config.toml
arch = "unet"
model = "class-conditioned image diffusion model"
dataset = "telescope images of galaxies (Galaxy Zoo DECaLS)"
train_examples = 88335
image_size = 32
horizontal_flip = true
conditioning = "class"
objective = "v"
cond_dim = 256
targets = ["spiral arms"]
num_classes = 2
cond_dropout = 0.1
norm = "groupnorm"
hidden_act = "gelu"
weight_standardization = false
widths = [96, 192, 192]
blocks_per_level = 2
scale_shift_norm = false
attention = true
upsampling = "nearest_conv"
init = "trunc_normal_002"
residual_init = "none"
optimizer = "soap"
beta2 = 0.999
learning_rate = 0.0015
beta1 = 0.9
shampoo_beta = 0.999
eps = 1e-08
precondition_frequency = 20
max_precond_dim = 1024
merge_dims = false
one_sided = false
adamw_lr_other_params = 0.00096
max_grad_norm = 1.0
max_steps = 10600
batch_size = 128
epochs = 15.4
lr_schedule = "linear"
final_lr_fraction = 0.01
warmup_steps = 530
weight_decay = 0.09
adamw_weight_decay_other_params = 0.01
Rows from block 5, named by matrix and row number. Rows with one number belong to one channel. Each number is 500 + 40 x the weight over its row's rms, rounded and kept within 0 to 999. All counts start at 0. Numbers have three digits each. After the name is the row's rms in percent of the matrix's.
# convs0: first 3x3 conv (model.mid.0.convs.0.weight, 192x192x3x3), inputs 182-191, a 3x3 kernel for each
# convs1: second 3x3 conv (model.mid.0.convs.1.weight, 192x192x3x3, transposed), outputs 182-191, a 3x3 kernel for each
convs0.24 151:448518533550519503522503452528497507485513561552518454450446508522402536459478561587517521471486477505446469446537504528510507488498521443599762389556525554635406504446546425545500514519500481496539511514477506504541522514491482508489527478527531513520486472511472509533
convs1.24 140:504461530454502475543418529507460473473521455524515508503436525497577496511458555552540563528489523423551511507483491526556502491449498352500445512494445481438493518455550513453557514525586460452453540478504479488445562475521465535496513511551403501505565521530478479486
convs0.25 112:521495469471477443480445470529483480463498483480509478458426521498561449437476495467539532464482461465495483480542509539519478479534489625659630529430497514427528533465439513454500496456495544505564527451512510494520526515559504561575498497469489526500507484417522488414
convs1.25 111:529531585494454576439508507512503491488502533455546473562548559516531439406579425499560558449511493492503538467439489458539473448545500431433497542520455506481481499519481520522492477515463520462491509413521485453473540504486540453515441475549521540495497455556528470566
convs0.26 093:525584454565494508484507531455523462537487541502503478468512353493466470557426435501520516461497543479458448442522506512526449513475515446564604423530372595555477524563499519548472563483461529573477462467492530493532564506520451501456457520481492560467497513485486492462
convs1.26 095:486495535514404488470486477519543480484448517526442507487487591482550472534463520569651528480498449572558453532471565558522450568512482470504533490460526524502470536535486448487546522413520448530484540516564523463456483606513524489475523499556470454493473529432470468520
convs0.27 116:504517499543484460518535491502512443502539565505478476452451485546413516612480420502509502478513468520544492416510508454565483505451479592451360531492545387518544570447555552554491476487490486461517590519450537486487512499478627474563539494495553445504524488549546553442
convs1.27 114:477479552481482533535525421531507499491523453565478522421537429410587514474460506507578498550463514514521419459493466515426515504486500588432529454521451495526530529445553518460570490517441466500468460513403478614598414513508472494485516495478518457502473485506504538459
convs0.28 120:528489491515514497538476568504527496498514455504519563557466525509564454531502546486528545565479517492483502461563513459561497448564484571487480536398463489493572511556500504529527457499549474451449491458544531500503517547467484466470504498511573528467479519487531539509
convs1.28 124:434539470551447472527544500399515505524497504446537480443465491468482524484548482492372541418598521461513557519556543513514596518508485556503503537423539477463506474487507478487471525460481489468517481538507537475518418534511547455485486510514531465491486526475558460476
convs0.29 243:472496486558517507477493489509475525517512500510474511434496499472410458570402493534433489483517524507500496500500492518502486516505512349473708509653481540654406492494533431504531538495491498504510471498541498481500488485492535506532475511494500464516517490494485513514
convs1.29 209:566444574495491462492470600523513527484459498538560484584421541500584472503421562472498502520481562486539489546468527517541458499455544471562451469468543512395485579466570473488490514493576482550445540442511489509473577452532481564476492488576481501493496477482512523521
convs0.30 078:489516467510479510497473497524566517526523512558529548540461491508494512558628459469516484471535532566501521530470535559476492541494411464399489501465487486478402530523458486490490536489500515558537559491405540503464534520538485442512591487540506523448564499479449538483
convs1.30 078:522499517459458521524413499521441470473468512490456500567461526484522480487511466426560481596462473455490453524450481443552490505502516501469533543532512464504519515531458528554482517526486481508498535528508516551467585510533479531467549547485505507623521547509511497560
convs0.31 091:474486452481503531494476520481423478502450480465473521464536468462581508427526522533527432485468481505454476501527537484496406442549478557402612569443534590486465473531498494510459464505493418496510454547471481513544471584539492580468519509454398598483471478447508537543
convs1.31 104:521548530529542509515493555533474485518507618423580514457482527539442536477535498440472503551584549533530468505475497488497460510523568423477519498497501406540430523515549536428437539515470536487577527426528523516516551535486497453535410591444381533451483537503476431468
convs0.32 082:538506511572460484522578502521529478546455493508531492502490494506418540488585494440506421530460501524573479543430512450523541513475517573584568540527521517489544450530488507469525465487493497482508493489479529542543528519499499490518470527530545549477527480492514600480
convs1.32 080:457501451538559439509408467508472492437487486539465559511459539544516540479458572475452403570603573535596519530542522443502504494517432531512583487532512456518532548467487488426534517594531479508540501495512531485483520507459457462490449434501453421518500525529504507465
convs0.33 107:572447460532551512474534510527535464491504469548508555449528514378401483532444510551492480466479495497458503540530486516498503531491573507540523531499464511417506470441501485487522468502504485476457507514497440469506509599523512549488456496540521519423443403505463494486
convs1.33 109:519530541520484485571479488457441514575500512502559556447485434485463482450555445510436449471536503518412495491502497500545562453515428490532454472518461483424395535506544425523488553535497512512504424499514554526468483508472582415561500555491466484486473519418513483539
convs0.34 073:466519560489502511560424442527515520508491480521497445460544492493532444545472563469584551592508489413530522502528484456523568511485475473547477435503499512446492543527495481519378440523486545507441539439475546488430567571543450526512532486522528506523615515471534542479
convs1.34 074:551511467553471492535542485447513412541515547446480473388499494497445479463470469468534452469508439489414473483537467481469475433503488531505471459515523509523582503556567544459479531549538462549482464440464511471486456482558479544525484529454547495532497495535475497491
convs0.35 095:559465488516499464485511507554508513517540537513531464459435473537436483600468346475527505460493469567477498543466538565501455498537519397569522588444473569532522473566504470547515536499487454527506526477481495444478530543440538463547455465463535530440534463504481491434
convs1.35 085:535461539494477594468502493591512502464442416512490570597496516539518581552493577500555510565538464549512523453469483544506503486510440467429558387559441463482439556496442518440475570490510525492476588539419538467439467501593475508480537536486474527533447474451530509478
convs0.36 139:478481488467505474459474511520509582514511500540534479506464475513578402483460497534426497476460496454477510436501445466470475461446474463531582513491483671480368445563534499535486552505434529574500522497539469520453502499458462497478521453442465497472486507483527515453
convs1.36 120:461494474495472584447485459569529544566523536463576478432637447550468580550505424567446559548495532554451547463571475551557501504498485497552597482538541524545476532522402449482521451521490497507535510535475520486539442516534564469513533520457533437425413499492408463503
convs0.37 114:504506483464497495486481499486516516473472517465454510476537521563454568447468445533518560504497499564512487386576544576547465450572527494556516579438487635400410513548528440516517537491498561462511506488537483481536458513533465502455431520461514554476530522509558498482
convs1.37 134:494518510560494487426483539469560480496539520504530513419533459445478481469475509558486556474563494480591459434487500583554513491550489548480468483414587577480437465475444460518433483406522472489500499525552511474490455538526524510426502515529537460492501511526555514474
convs0.38 077:551495491535466474548507528490456506528525442481490491484500494485435484394479499442459491486480467463503520525526465471480484507519532506496524503466557503599533558545487552477544503513534479540560503494488506513459423497515557566423447526479558463527527539576564445535
convs1.38 080:517514472494506506489542463486462472543472493449534495463545574473471430520407563472550495592497515487512496471471498549509430541502600536487548496530476477563492518433432524423431445546466550548485497513495478479556527482454515438502456473499527488507479538471477515475
convs0.39 090:463586531507458474505475487500504471526585490533491467470484446576462503540600413497488500469533427522509459472481521470501486550539436464477513540504420522484466455560506513585471511506518591527508561457530545549433464486524498481557483550499503489468506452479458493489
convs1.39 093:466502475465501456529475559554517455455501509542450491537458526466548521552593555583439583589449539552484498519487483504500546516494583572445486493526507449505538531459536529500459510481499528606393466580439454537406507542537508628490585478504465473477460437484477567501
convs0.40 157:521462543492505458534487556502491564509501437527481517532467453436501505604519529453499451509489499444509483552469486506515460507495531395449486579406450462472552514506544490491528574496558437475479444459507445491512457529509524439494476443543470494495508522526473530539
convs1.40 136:506522490557490503549472514488454520528520499500566515499440578558521556522546557476476581526515472508432524515465571480505524535521476476471452436493524555477433497506532531500506469511543514497534478526580520517497437515541592484511496517563522510439478514476526466498
convs0.41 086:484474442527481504472491479475483548484483502506488505597518587518582460596498347524476481497413534534471486527500562473491515617490463507511529493516474438465560527533490457494515533546441504465502469460521497514523474571541523513548477492578490472429498478476520511507
convs1.41 094:494455511484438432503493470491519515545537477474521522506487516566404474555442417552491544493489488506472511536458448514517486478495456516509539539580477522502555516462455450456504521471406460455455571536523446548515553533553526477427503501469500451422459521588459513483
convs0.42 082:485517510470451509474493492550565485503527440566487531450553628559517583420555511464461557548504508517512586452492479489494465474446434465456458456414576545556457510539457561489517475522485453432563512531458497535528454523470591552493405562464535470525547590523475496511
convs1.42 082:482523470482550480544422526511471499536493516497516473501502560534549495414470485493488406469399399396464437491555449489495467506436492569506551548500485575552577503497417484497499463473479453494540487553443485508570485526525472553521502466560497471508525420520487553490
convs0.43 089:550535518499455477514464523454478498503487531495541515491565431461498540438425454577518559496437499453511400508507546488515489515477521493448447555439429485414483524560481560501522525525494507458468530586509619412520523497503502558471453397502486605442510509455470477560
convs1.43 083:518510496528489515493503600493516476505487507453557561490536535446550460587458476552633552459553463491581436468521425469503526520580421530429533530483513490500541461511510509490509490523481424570462516500486606435470477484438522481532453456446459429470511553395522445557
convs0.44 101:515467486511482457539503437577485525493460497571475530470525441479507548512489463474519532473483512527512475488572442540532478514517475450503557436461494466505526574486455514510485519507500478497496493467478511439466435536486483459519549484485505488451518562531494512468
convs1.44 122:500527474516494518527501564515492476481552499478468500525528459520565477457496546468449771438486698444461676491446577449472584558519614507574430481486433551544502528522426502522467502530449493491493535508467444516404534489479539463521470491557526518445513486466567560442
convs0.45 085:477564480493487488406563525469500526519428487522570493543532431492523536562556548482479470495519475505513457459439542508447569547497532494463446443475440475555453448466455534431498581480507487535494468480591544508506472522454485445517547553523540507457461383471482547506
convs1.45 085:499480485462485465490480526489500413518580505514527545478535478470513507509445493432453471482476537525495517476515504461544471487508524462550492498548523512520517504507458431510478507509555464503479401447487476559505462525532461478486451478560614397485495660574460560518
convs0.46 083:452456509575497553481498443585464499527521510514531560486557482408433473548520442407531493510491479541517444497483508516541561447514482492410565509495434502522545493446470547449525485521542516492458428429480462495566488533533513549514518514415565483538559561511509421465
convs1.46 090:473450499488429425484612526478485498509505538452477472507501472494525515508537534481598539458493505510479558529456421525430522468519481467469422477508495512446495449478505510548422507505516499552460533522542502543487501455410487522455490443484515515460528440535488486443
convs0.47 084:462512554473504538540512514487509527443466498464562506546522503614433410561506512487472541540451455499458486562492480540489474489471490552441504439498557480473532476484528556513508514494517494486508533523421509469527490545464537443562468486516510649470577501493532565476
convs1.47 086:483438448459467501555501524474473541596503451422529572461488449439548517504518484527510487491538443476555573563533476481515545538473519491523523524500581568436523508516464465497513451444557533492473456482492506461556507563463494532552526520526459560436484461438558477522
convs0.48 084:452479453508497543534523478557486499530487469489578469520473490471506495532452493500585466472488525495460471447495453509531488500530512591487517509517515506576562490497539514519536472536506520507487575445476580439463436472467520453506492457393571432512461446483464520432
convs1.48 088:478491469525486502525539428567410507462505424517527492442596490484527509572517577470472452508400606504444534490453494565506564440600482554531459499483542542555506526487490507491454484494464495575463538555472531483582510506598460510451561541523570476551500478524438500449
convs0.49 079:466424497425521539510551493504523553517519576541535494533528466528420486406493564543558454504386528495542406537504514510550528476465477555422522400481556518525568523520456432534494457529494562526504493473498524487487522495512500501482489557468489521481565436541439433502
convs1.49 083:497529467486523488512510524460502547547592574482503485385489605513495470520509525534404455491417490532537499461522493600489507477496521512474512527505512484390464516510521487462578520487503446551497550501546510472435497467503468498528550471488521537492496495520467473469
convs0.50 076:480503506476536487496478520567472559539450445534471527422433556510421469549511463440451527536545495474448476517505484489477511506537517553492520417386481496573566551453573481524530488460464502506540495506520506496469570481548423479570527447449510522513504567528452478445
convs1.50 074:450527419509449470487494463570505537477538464605404431448505534545544429462444538489532437507441630479598541539463483511545552470545500514518546508555484385476452435508538505539535459551537503521530463553470449501521511443519480546471398445520526534497536455496503562471
convs0.51 078:503547549523479548445548499482473495437467554488506543476562499441631541500532525492465474538472485454469413447503513472499463466525501593573586559465438479460527475495533474459516491534486457492492507494484432511450505506563497486421474488418501568543584562520475544511
convs1.51 078:488519458486570479568487479611538594499595518456519468507554496519478578491415509503532501566493534525537512545496506522571516552509521551585474542572550500533530462458522463514432460517484515520551479475584573483497547578513478480509518617555509421498450540443509476497
convs0.52 087:518491591480518472508495493497512508587526554446523499401463567485539525438565487549532522535573523543528539449558445474508490480505505623454374497412504446517617520427474514512501438486493524527489564526443505518482497469533445579501500491582448496427508538458503502507
convs1.52 085:549524500458448525476538487437536517493509461508522435498502465491440500457602444550591517435402575502551397576470458507507486500506542560464425494542414433438521448512535540505535464524492473468512553514484412490495449516533466487471527512457436519437534499501426462589
convs0.53 098:486470481488537460522500440538551484487433554589525481402493490581431496474606532468511457463446545534510444470485479483537477406514537473492606545482484467531561432485556515456487508500479463477508560505464474458527447442505524481529520481450578474548476536534553516495
convs1.53 105:527520478511469481466469551515486427478586516445436515463520498492503450470486509445509478489492511478467521476480564500472465478533475500546587503541548492501569467505422494523494527435527472524489476516493493515505492468524460567394520567541508518529556536553440506549
convs0.54 090:492507503538513539501505519512530498428481540506510460444466515558417557494678474511523418563469521499495481515501504542510489438510458533503515470467512569523449484523566533513495499487578545490516478539470505481494539487519503466475466520472588492506458549489499499615
convs1.54 098:500546473466488458491499465470491466508496556462449490486551563542440490585422491430500469466471434517426515479522430511462543470464439518519433473565483507499495555544415492434489485522535559467532508487494464509510477464443530489523493510453363566458559495505490531514
convs0.55 141:461476478524478497493516540497531471558486505511511495439528506513434418481512486435421460530490475531502538454553487443533437522480449613406452490479535332398573515519501600481524515476566487495431481479471487542491481497514435508542464479510508543428524499485538489513
convs1.55 135:446485435427497449479494495523544527515495511565528495493487498529543435417528548528559481516521486488577550453540514469527434565472533576444541476509498471520472471482517489518544493498470519497500492509470448521491499501541485528480472441534528540466443420478556554560
convs0.56 110:473538513495494520513468542492546519557516444492549533486463463484423451532479470555501526549541488608495583561564464504477501541534519610541511609439537591444632535517489505463475486530591470519508464553502468561487536502493545543470539557573467441548490481478470481473
convs1.56 094:498537561523557536497523490492561535466548476499517541516458477516473436531469491397490475482493499463423545469506536494501516484519474554479478497472421406433455503462551422535504550414550546455576476514512518415483528510618488496479564527547502473495464495487471501470
convs0.57 106:558492534494496518502509528540498465519498516471489525409490498585515465502561597463501492453495492499462500470530488530572480477476509428504505493469491521520459543504550514464484484508492490484503502505442551474509446540515490544445495471485471429497504504533460500420
convs1.57 115:497534521511532481498488444421442499529513488436547453455441584481456523482509494543517458465494499504499519463554469514467477510493579523506538487498475528535479506514534477443496498478454489516480499490504444452586559499517524434619498553433486472486489536503552464505
convs0.58 155:420485510497502496520513530499494491475462495513495508416544448446458443432482423546515532527426524527498489447503493477482465470487578536565744556493520709657392511510556435476495554521524498533513500497519494513549458574475546449489531510489466504529502513499546486529
convs1.58 146:474463526525495470466509564531498546480528512510552506466515530446569494512431571491559554534507504532519563477515484433506469504506511423474474460489465494447400500583542513505507539517604492494486497515532459510450490506505510466468483413611463405486514518485514532512
convs0.59 088:559452484490505485510455521536514522467483538443475466570502547461498492510564481558493470443487478450494525531542448552479563507501474613446489553510467585443462484571467501496502499458523521499466466523474483535513470421573516464452475477551521521460493487499439566444
convs1.59 095:465509464525512521541467530483508519445478461531469438458443511582484551437542501501468452528530573540570529500559493510580414581501528437452513571531513533553497427534488472507511568526538554495486498479571471499437542505436525476509485507516480510517441468496500433498
convs0.60 082:526473499490547479511454519505542524474493449550516473423534484536450438506497491546563475459503504515542504522525476553538522487466461400528456485503508411551544483510471536524440438531448513482554495494498501395496475497483574504541543481548491540501470542462460389470
convs1.60 088:540555500481542517563518517498465492458495439476506451477478512571441455552547460532443471447502453538402481477504506521466569486550515425530465452452532487510592498539562535531554487468521507517508503504548548458508476473514526467543542540491547543483459499540565494549
convs0.61 100:499469501515496457543491541508513525492481455466563482519516480641436572516640454454515474511530447517501430437520497466514477475484528495483427618501503518579493491511500495530450547558506512454469553495474537469495476476497516467466490497501575567489470500474506499557
convs1.61 098:443517486520481529483463525551456539468594463552481511502414534474582440504481421488473404547440516518606509480544474463493509523510515508518530565481493438507504452467475548441500475443487502526456496507507586625425462476512521524444595466585475487591497483518512507484
convs0.62 085:509527551458514482479501511560565537530546454542496510514481518477492480539492453542513490503530484556512511524468488537498454551408523541481360487428386508478477532524491502531541484526525466460543430511492480536486507534509479497516464494560542552462558489434498503528
convs1.62 089:444519526499455473458566451495484505457519404448425491534435558523503499541529578533387542461457518469445489512533507494504473518453571543524461488513473455510494531496556539532556536457483585442470433487540466472506466468467542419540447533521545460562580554440478480467
convs0.63 093:505517564505508506474556513406449512473399494457483467526515552574565465581548509525429407398497465482445458476516459501530534455539454522523581454446443603466479514507538508555523533528510479492505556504428473464521487470467498555488467495462500502577524565483578479590
convs1.63 091:502499513485534454422474495493521556494535477594571604535568450532517472480509550575512532515519532595542544554504513533522528481499461480493467584598542486533537464487477537463388482453450487537550485521500525507544501512489499495483485564498450453433450446484475444428
convs0.64 071:521525468556464535482595502485502601559545507661477504579449497491522473541419443627495481512491543482574470485489480467524477561398507441462508455505506477430438440491530530531530519518517516491513519521489495490502459553539508532550503483484420452424524460589527508489
convs1.64 072:489520507452468466492518479485427437482550469479529488505540528424529506608456410415478504473398489521505410547559441494504480466491443526554491543474500483528463553527442477472548521484515540507512402507497490527520510564504538511524494490507546505544498565484515596545
convs0.65 080:454427570478503486528493514509488565469487488573512509475545430497615506484494531526476518469585541584490573484488515440526500450491481516406414501575462509481495507508503557416488460528459522486530488489409490500549543551519495531504567543515541503524503447540486545434
convs1.65 077:560486475552524499457546537451503453457553513464503499544488426471503520458480549433459425466502541417456457491468558440458580529489458505457560534534558538568475476454450512523473532511485490470497541557403547522495534447499502453454436503455521420578528503575490519516
convs0.66 090:450555579436485449481546482459560477554482480505558474575474456570523506523499445495448495491493498506509463543525543577516512515527476536455485478421532489452520551544529516520498457497511539525500534563589551420500529497462527579502561473547463548489471503528469440487
convs1.66 080:516491511494466545498479480463486503447478456530516496534465527455547497485505474604464502570433524438509463524543560467532487457457493484546497423511487464515532503558449540540535433446539481565505445553558530601430548513559490494512537490531499458554479476531493478503
convs0.67 089:499516472528469490548499466475511506485518531478527456413472565468509501460543480517502475454509489519546519465523515479487504471580518438400543484487549574514424524524557495555551471464555491521495522509494484482517530489513497499545482526499499473471485462493571518404
convs1.67 089:502440400403530489552456490497477489419497476465478460536554519477533575456509503481523448481514510461489511543509465497576481557497507491433520501438502514466498574520512461573478489479487466499502480468457412424525556487481374517487526468422569506487541496495498483536
convs0.68 111:463554534496507522500431480549543557528558440486556573429486480578562466492463642518488551491531536544422455482541482551514461426503528485479418417522433545524463442503561569525472478574508546425518504455478472512549443447444541463470517510505480485511468459482496528509
convs1.68 111:486524491516553474422519542482550498462426485514520511470556485519511440473472439483515428452472447473498476386511529542493443473552540415566567499517526504521518462474448481551465465547568506498502493470485508460559505493441511444463488511555491483495523577566527499484
convs0.69 087:472457519486571546507505453544517525563547459550490568416454581377478452483529438529504544512515541581487531575523522451483507542465486413521499620491513614461389517519509521538529506509482514515524541505489517538529508523559554484439508528531518510502477492435543443507
convs1.69 080:497482472516463493472549529496512531467535488490573483558515498433519485504442497462455485500514493482483489528508431447528450460477624479508446468499530454514457649533501437541517548518571604470508572488462440427483479569443552526524472535466527532546519485513546550492
convs0.70 091:532438533487463544522451449458482523466488436550473498450475480515519513507394451549569455477497493506535511431603476515511478435520470431598439545542521585413469441530507499550526504502488519475502510511489444493470470483469487497484487474445560497516557505537525421510
convs1.70 093:516501512496553522490551510485499492536465523463505516433563508485408537550436497537487515427566521452434588573560538585440510529530506504510507486520482480483489502504438458562543480481552483587563483530509485479545499533537509531503554493440505499398481507467450498446
convs0.71 099:495544504466563538478529465511492495525530508521552503423520469572536474497414451461485446474462482506470463424459454453486554471489475455498494507429487539499552499517546512541489471533516524492520490443480482515434504512498497449485482534474495474506515616474531480477
convs1.71 102:538385458510454564460461452546511507510468499565528504535508568580463454501542620514468504451444513489623499495492548480484515515497523516530544429539535541489504510495467516457524512481467500610493585562481472496451544539461533548532491521432513517497493454526508465501
convs0.72 096:461506550589498512573519475517593515508478492513523449514439471452535494524476451539511546483462477483534468421543555555468504515553455454491467406543512556475459514495534464527526523562475474475474503546467499524506534462509458536630522532429525472502493411566501476510
convs1.72 106:570445512469532474553452548483521465497492492590501470491393511418588514543471468516497481523492454512464513567412548493505523489503487479511500499486539546433532520461444483514448510420519466563453489460574399558499514483460501525452551445567499559499533527445467511515
convs0.73 077:527447532564473540492489558549461486515503531524516488436517412454479578485507465469454487480512549548488550466555443507437541479493535470495391548458524464419436478401537496484461506513530519457482450500523532499446453465500499582527546501529510526435496425536484531497
convs1.73 080:513495480558522442507460523562474463513517474502464482435504526451492514448490414529539384462492478479512418553494568430506493518449480496470501450549475543468526492439502485502526550474524468539493521407555537541458561384448490486496567522480453566547512542465559498566
convs0.74 079:502492438554424545588525509422508500460544541545516504560497435479516396549631574529470556453457442499497567418533520573445491513427456453461422498525519414521423608442490455523547489502493446497474478506462547539508504535490526509497465522475497541576505518489473504518
convs1.74 079:559440452556631442519488541485507477450503593458455509430394468597455523465573485452490458539557440509510454504487526505473467582565526509469494523369528435455516495505512487529541507549482393522524481528547516511525445493431441466498443528442500506523517557554465417513
convs0.75 094:460481487509474524577515481503493575487493545490503472509420478654479348503496479547466526479511472505471563499476482503522473548503536518493621480473529564518394499482531430572528544549482491473534504472489446544548574476491557517558533470532464485492543468507486468464
convs1.75 091:531492426467519487537513521499416534539514533456459454577457461496511473535459525493439516575463561505477485463463459460468519518435649482538527491467430503477571499521579524514566482537484535459432489477547431520564565468454472520478519469596462448535490494431538585517
convs0.76 105:496489527514500477491512548527484567522485509544477512480522548446479490418477466469485502486507483487574519501477561520461511523470546402435563407481568457483399517555509532540518562489550438407509480487518528444525477493503489448508507501474509565457504442470463512504
convs1.76 100:497422511552550476475553526511521506506537432488499498502424555504478444460469503483516473638447535496488525537511503449586457561484576494494548447458545488516508525505505488491499468531521533493482418534455446557398580492477511526470540439610410452452530484539508524500
convs0.77 101:415472501550480480508520535566495527522540533553495573459516465420475548393526381584549536549545522549536575522515534527519512424559508572471645599458541527480527489471497529457494493466556458513465474566486514517437483535506492552535494505454476485483459498414416470478
convs1.77 099:506445483491585495521514569486478509485510507524488586530370481418550534502400496534471489508499595456532466466496512486513515535509549486472466488484451396486441515505556472513495541478624573444474512494398524528470528440472484546418529461514467486512482480494505567479
convs0.78 110:520425505523571509493510533519467489498466512461466507489459434553521497520526519469488493463401454431442438503444482502437500472455503549526500549539556450517551541497564503519471478502497462517462434522488473506472486470440524412489477422493599506558513557478586483604
convs1.78 120:473418561411530497481537467492514517493506480557483484610464465539583502469536524568549551557488546516533559441540477512559528567440520478474530509419460496482472490474514519472533453527544602503508562504504552498493529509467544486504406485471473475487512442457517472509
convs0.79 085:571465547521569491487450481555498451510490464519499523450499511476499529390601538447558489465492500416535416506427455477516519519474568487492565467574486436573454454509546533499496515494507505504476460573562539525503528493477454535461448443502517539430487513510526566538
convs1.79 081:486514469540438436473488470516469528460484523504475389447464536539492462478501517536455446506492488485442517463517423501521498516525525503521449508536507523511520500480539497515500439516517518518493471382567515473430520531516540480529514483536522517566478496550496483527
convs0.80 090:515548495503519469530526529466539493494460446575555486625456511441448522480563521492437471502527546477444546446511537509518521477512508490460514478453529510517515503477440516514468516500488546485553443470494516541481479504530435519472496533496556533479492483485446571543
convs1.80 094:526494478551551468504459468445522385504489501501511511513538522580539445351573484551678556402419480542553532500531440503468494444486544479485505450520473493551488482482502559541468493479471431440438498515551453544495519415447562566510426511532464527476529481461577489482
convs0.81 085:532503509512530524530514504508529481449500511544528468472568492476491467514517549398473485485441498501485482439498487502479471461510516531515445508448503523420466502517515520580536506562477532450466560474511502519515511496462445521482416447480536483471534471512525455458
convs1.81 088:449506453476450458468425487468497497476504557475519484463523477475490505514516477496433529566564545544556445508513557509471502494500522549485515558512501512537517476437504476513540548447540452567446471519491437574529510617460509443462547424519491486482490610439530499533
convs0.82 080:500528493563517531371477468474506499465456503526550465531451558518505528529553461499451438472471493555499505517457550511494530507517531470454445412604486515538552470494478505465581495555515467527481506501532550465498513442492469418511443523510431495552646448551470487519
convs1.82 079:416553519494454454476488527530468469474512485552486493496402514433603439598497462476541508549499485481568481506504522496504469477557437494514574465473560492460505498460509471545422518495477547452492439514500485548529493408626481492462552504460506511436487481481478506520
convs0.83 085:517494498498581560516511485507476480474448446498485444576514531468529569416454518493441448438408433505493492413521550557473482467424528531550561535479554490558551523471603589551516517526524537491494484465562536491514531495525550480458443511542548464530608535593505460562
convs1.83 081:523420396476533511532555462479528525501516544540469521458526496482523453496536462540510445510546594447559419447537513478502421513477501453487646532503474553506534483499497479513471465492411429511528498517575509471569529499482548486483472560511468430495487460498559488499
convs0.84 123:512502481467498512502500497509470482498483494509461521555524533471456471395422480465495577570469511517534543507497528477495480510480517683574518569519606519527590552487550531468510472460585510490495480512486569502536456484510578523486500522544548500478482457435505447523
convs1.84 116:472523495547501503513495521552508514488546506566550528484491549545483517475514510513479461514521517501526557474533541526484524467494483485450415501427393435418395527529547513502512590551537565515425479474499438503481470507526574503499452445519484498505517505475490483511
convs0.85 078:545504481491515457506469505540538513500460518524484493493529447501447442439484489484476542422485519492493552502517486503528557477510498471467548580394430557517546542538438563558514586507504473539505514503513550512469524501506509494478468534575493485438419529522520528466
convs1.85 078:484424451523504493517480493518504463486493561542440515403591453479503599459475519505448479511499528469473513488531512521469500509554478447527467522497460490558459487494493490545594479478514479486478482588574434499542426529529501515445537494530512499489426499506494498538
convs0.86 079:530549590537451504541465575455470492529544533545445529457486552481468502507546432485516516445457474492454521484502510409535479497505534478487586549450531438617507578481535541572514488499495561563502519524541518475510423469467493462498518514441503476553514517556519499561
convs1.86 083:467536500474492504488435443483466459563488471524445493496601569475514511525457484477531546477440381523423515529511446557463503516501440555462543522455497519578531575493403458448484508490408467544589474512534469529553396478391487537535528460491509524499507458500425516463
convs0.87 090:528530551555515522500560540463487543451509490566465531558510476502512524551544472491491476468494423476503451491518529462554526516473530483368363497470483500524511510486535555515554484543495516529471512492518518561454602461443441480479461468514529472499422521472529587495
convs1.87 105:573498418457466439442513530411497454508514545447497501464531464506486520483467513569577587430464562542485501482553448453496516519522508572569505531568516512512567444453471482469438432509489450440470429503454521491513479447490541506535522459522564469487442508550480484456
convs0.88 080:586489526472483500552511428525429550457563491580438467421502502529484459413462594490506567501477582423574514478507538482475536457521549427510595475536449373586546492441512495500504463507519510466508530525521500544493499502444530523451495520526488506544519491533556466419
convs1.88 086:565456419511502564545511493534450428523474463445515505464533482515506595471523461506374462438571520513479503501471437520432544423494479486470564501549449543539468514453483490472502467479521480524516455566494457453550500430555478475411506522503493529476533499511476556473
convs0.89 096:461476515565451528497550530494591541484556495495508533398491601546531575478544525423500506494577454471519495419488450494472505486464480546441512472486537481544529499467492556497473537469511525506539525407562463505468463519474495467513548477475436465532513478489533517464
convs1.89 093:552483515442536486433508493414460470469561469480440433517530486463542552463499541542453452483510444489427482541484477503481472592511518540496615512542551524566567555556445514478499421501464443557515504577480455533442438500454443467470488560413518441445545511555511545472
convs0.90 078:523522553504483492500478523443477525544452427438471470509426551593617522558480549466496461553498496448513450511501485485486506503547528439428577484529369488516565485503501482495513503528475511519518464488561513464487536450497487548500532427527542591515470426518484458505
convs1.90 087:495472469447490540517505482511559478598506499444475553455511493488423375546556551518480526524541472496523481503458474494475500524458548534495532425432511495479495543580497555533511535520524502543525451518497566521499479536465513459450485511505489475539429458461471479464
convs0.91 126:465536497488524538525459507517539495501500590521516536471548465501464507399529417562578472563511567570575562481465523450509482499523539510458582444605561525583482528479510414467496508516513495434541523541475505494495528561489568545533555535580472516484505504509476476501
convs1.91 115:564531518512450519512507525513473537430503538529472550506480500478528468489418505447483546526505535497517543522505487519511504472490476433479445407556439463458488582493561501515515554556518472509430513465479439542424502413547493469494516445482495470472503487458454459520
convs0.92 110:533496510475514547520468488520546471465478510488483435497576534502490490523596471490480446507521473464465451434532450603537494540547509468478514479447467576461589531505546508519527486514487515453540463523523524484562529545594541541478552526463469511520576512447489469497
convs1.92 118:564534559466463570551485445490516487559534571557500480492493492457452461532517480607621764434462458534478586486505452529465486442524497486465506505481465484515559504484491501463498481504443420468444487525487462517476470535448553445499502527470441420413478490504464513514
convs0.93 075:436467474553470542489430563555524474489516528513486461426621558453503575480506496571510503479509479521508505505541523488483494535507504513476477468428584454545463492496461522579477532475448487495534501529441495483407571518482516509535502464516457489543511449560515522484
convs1.93 081:480549433498495545534437518477469567446452554466490444508468500476524513472468546475491559487477581484501424490460506515562549446502499474560496501538504616499520477481505446450496475463470568508456556484504562569477447459499430475507571480501515458506461532414494485459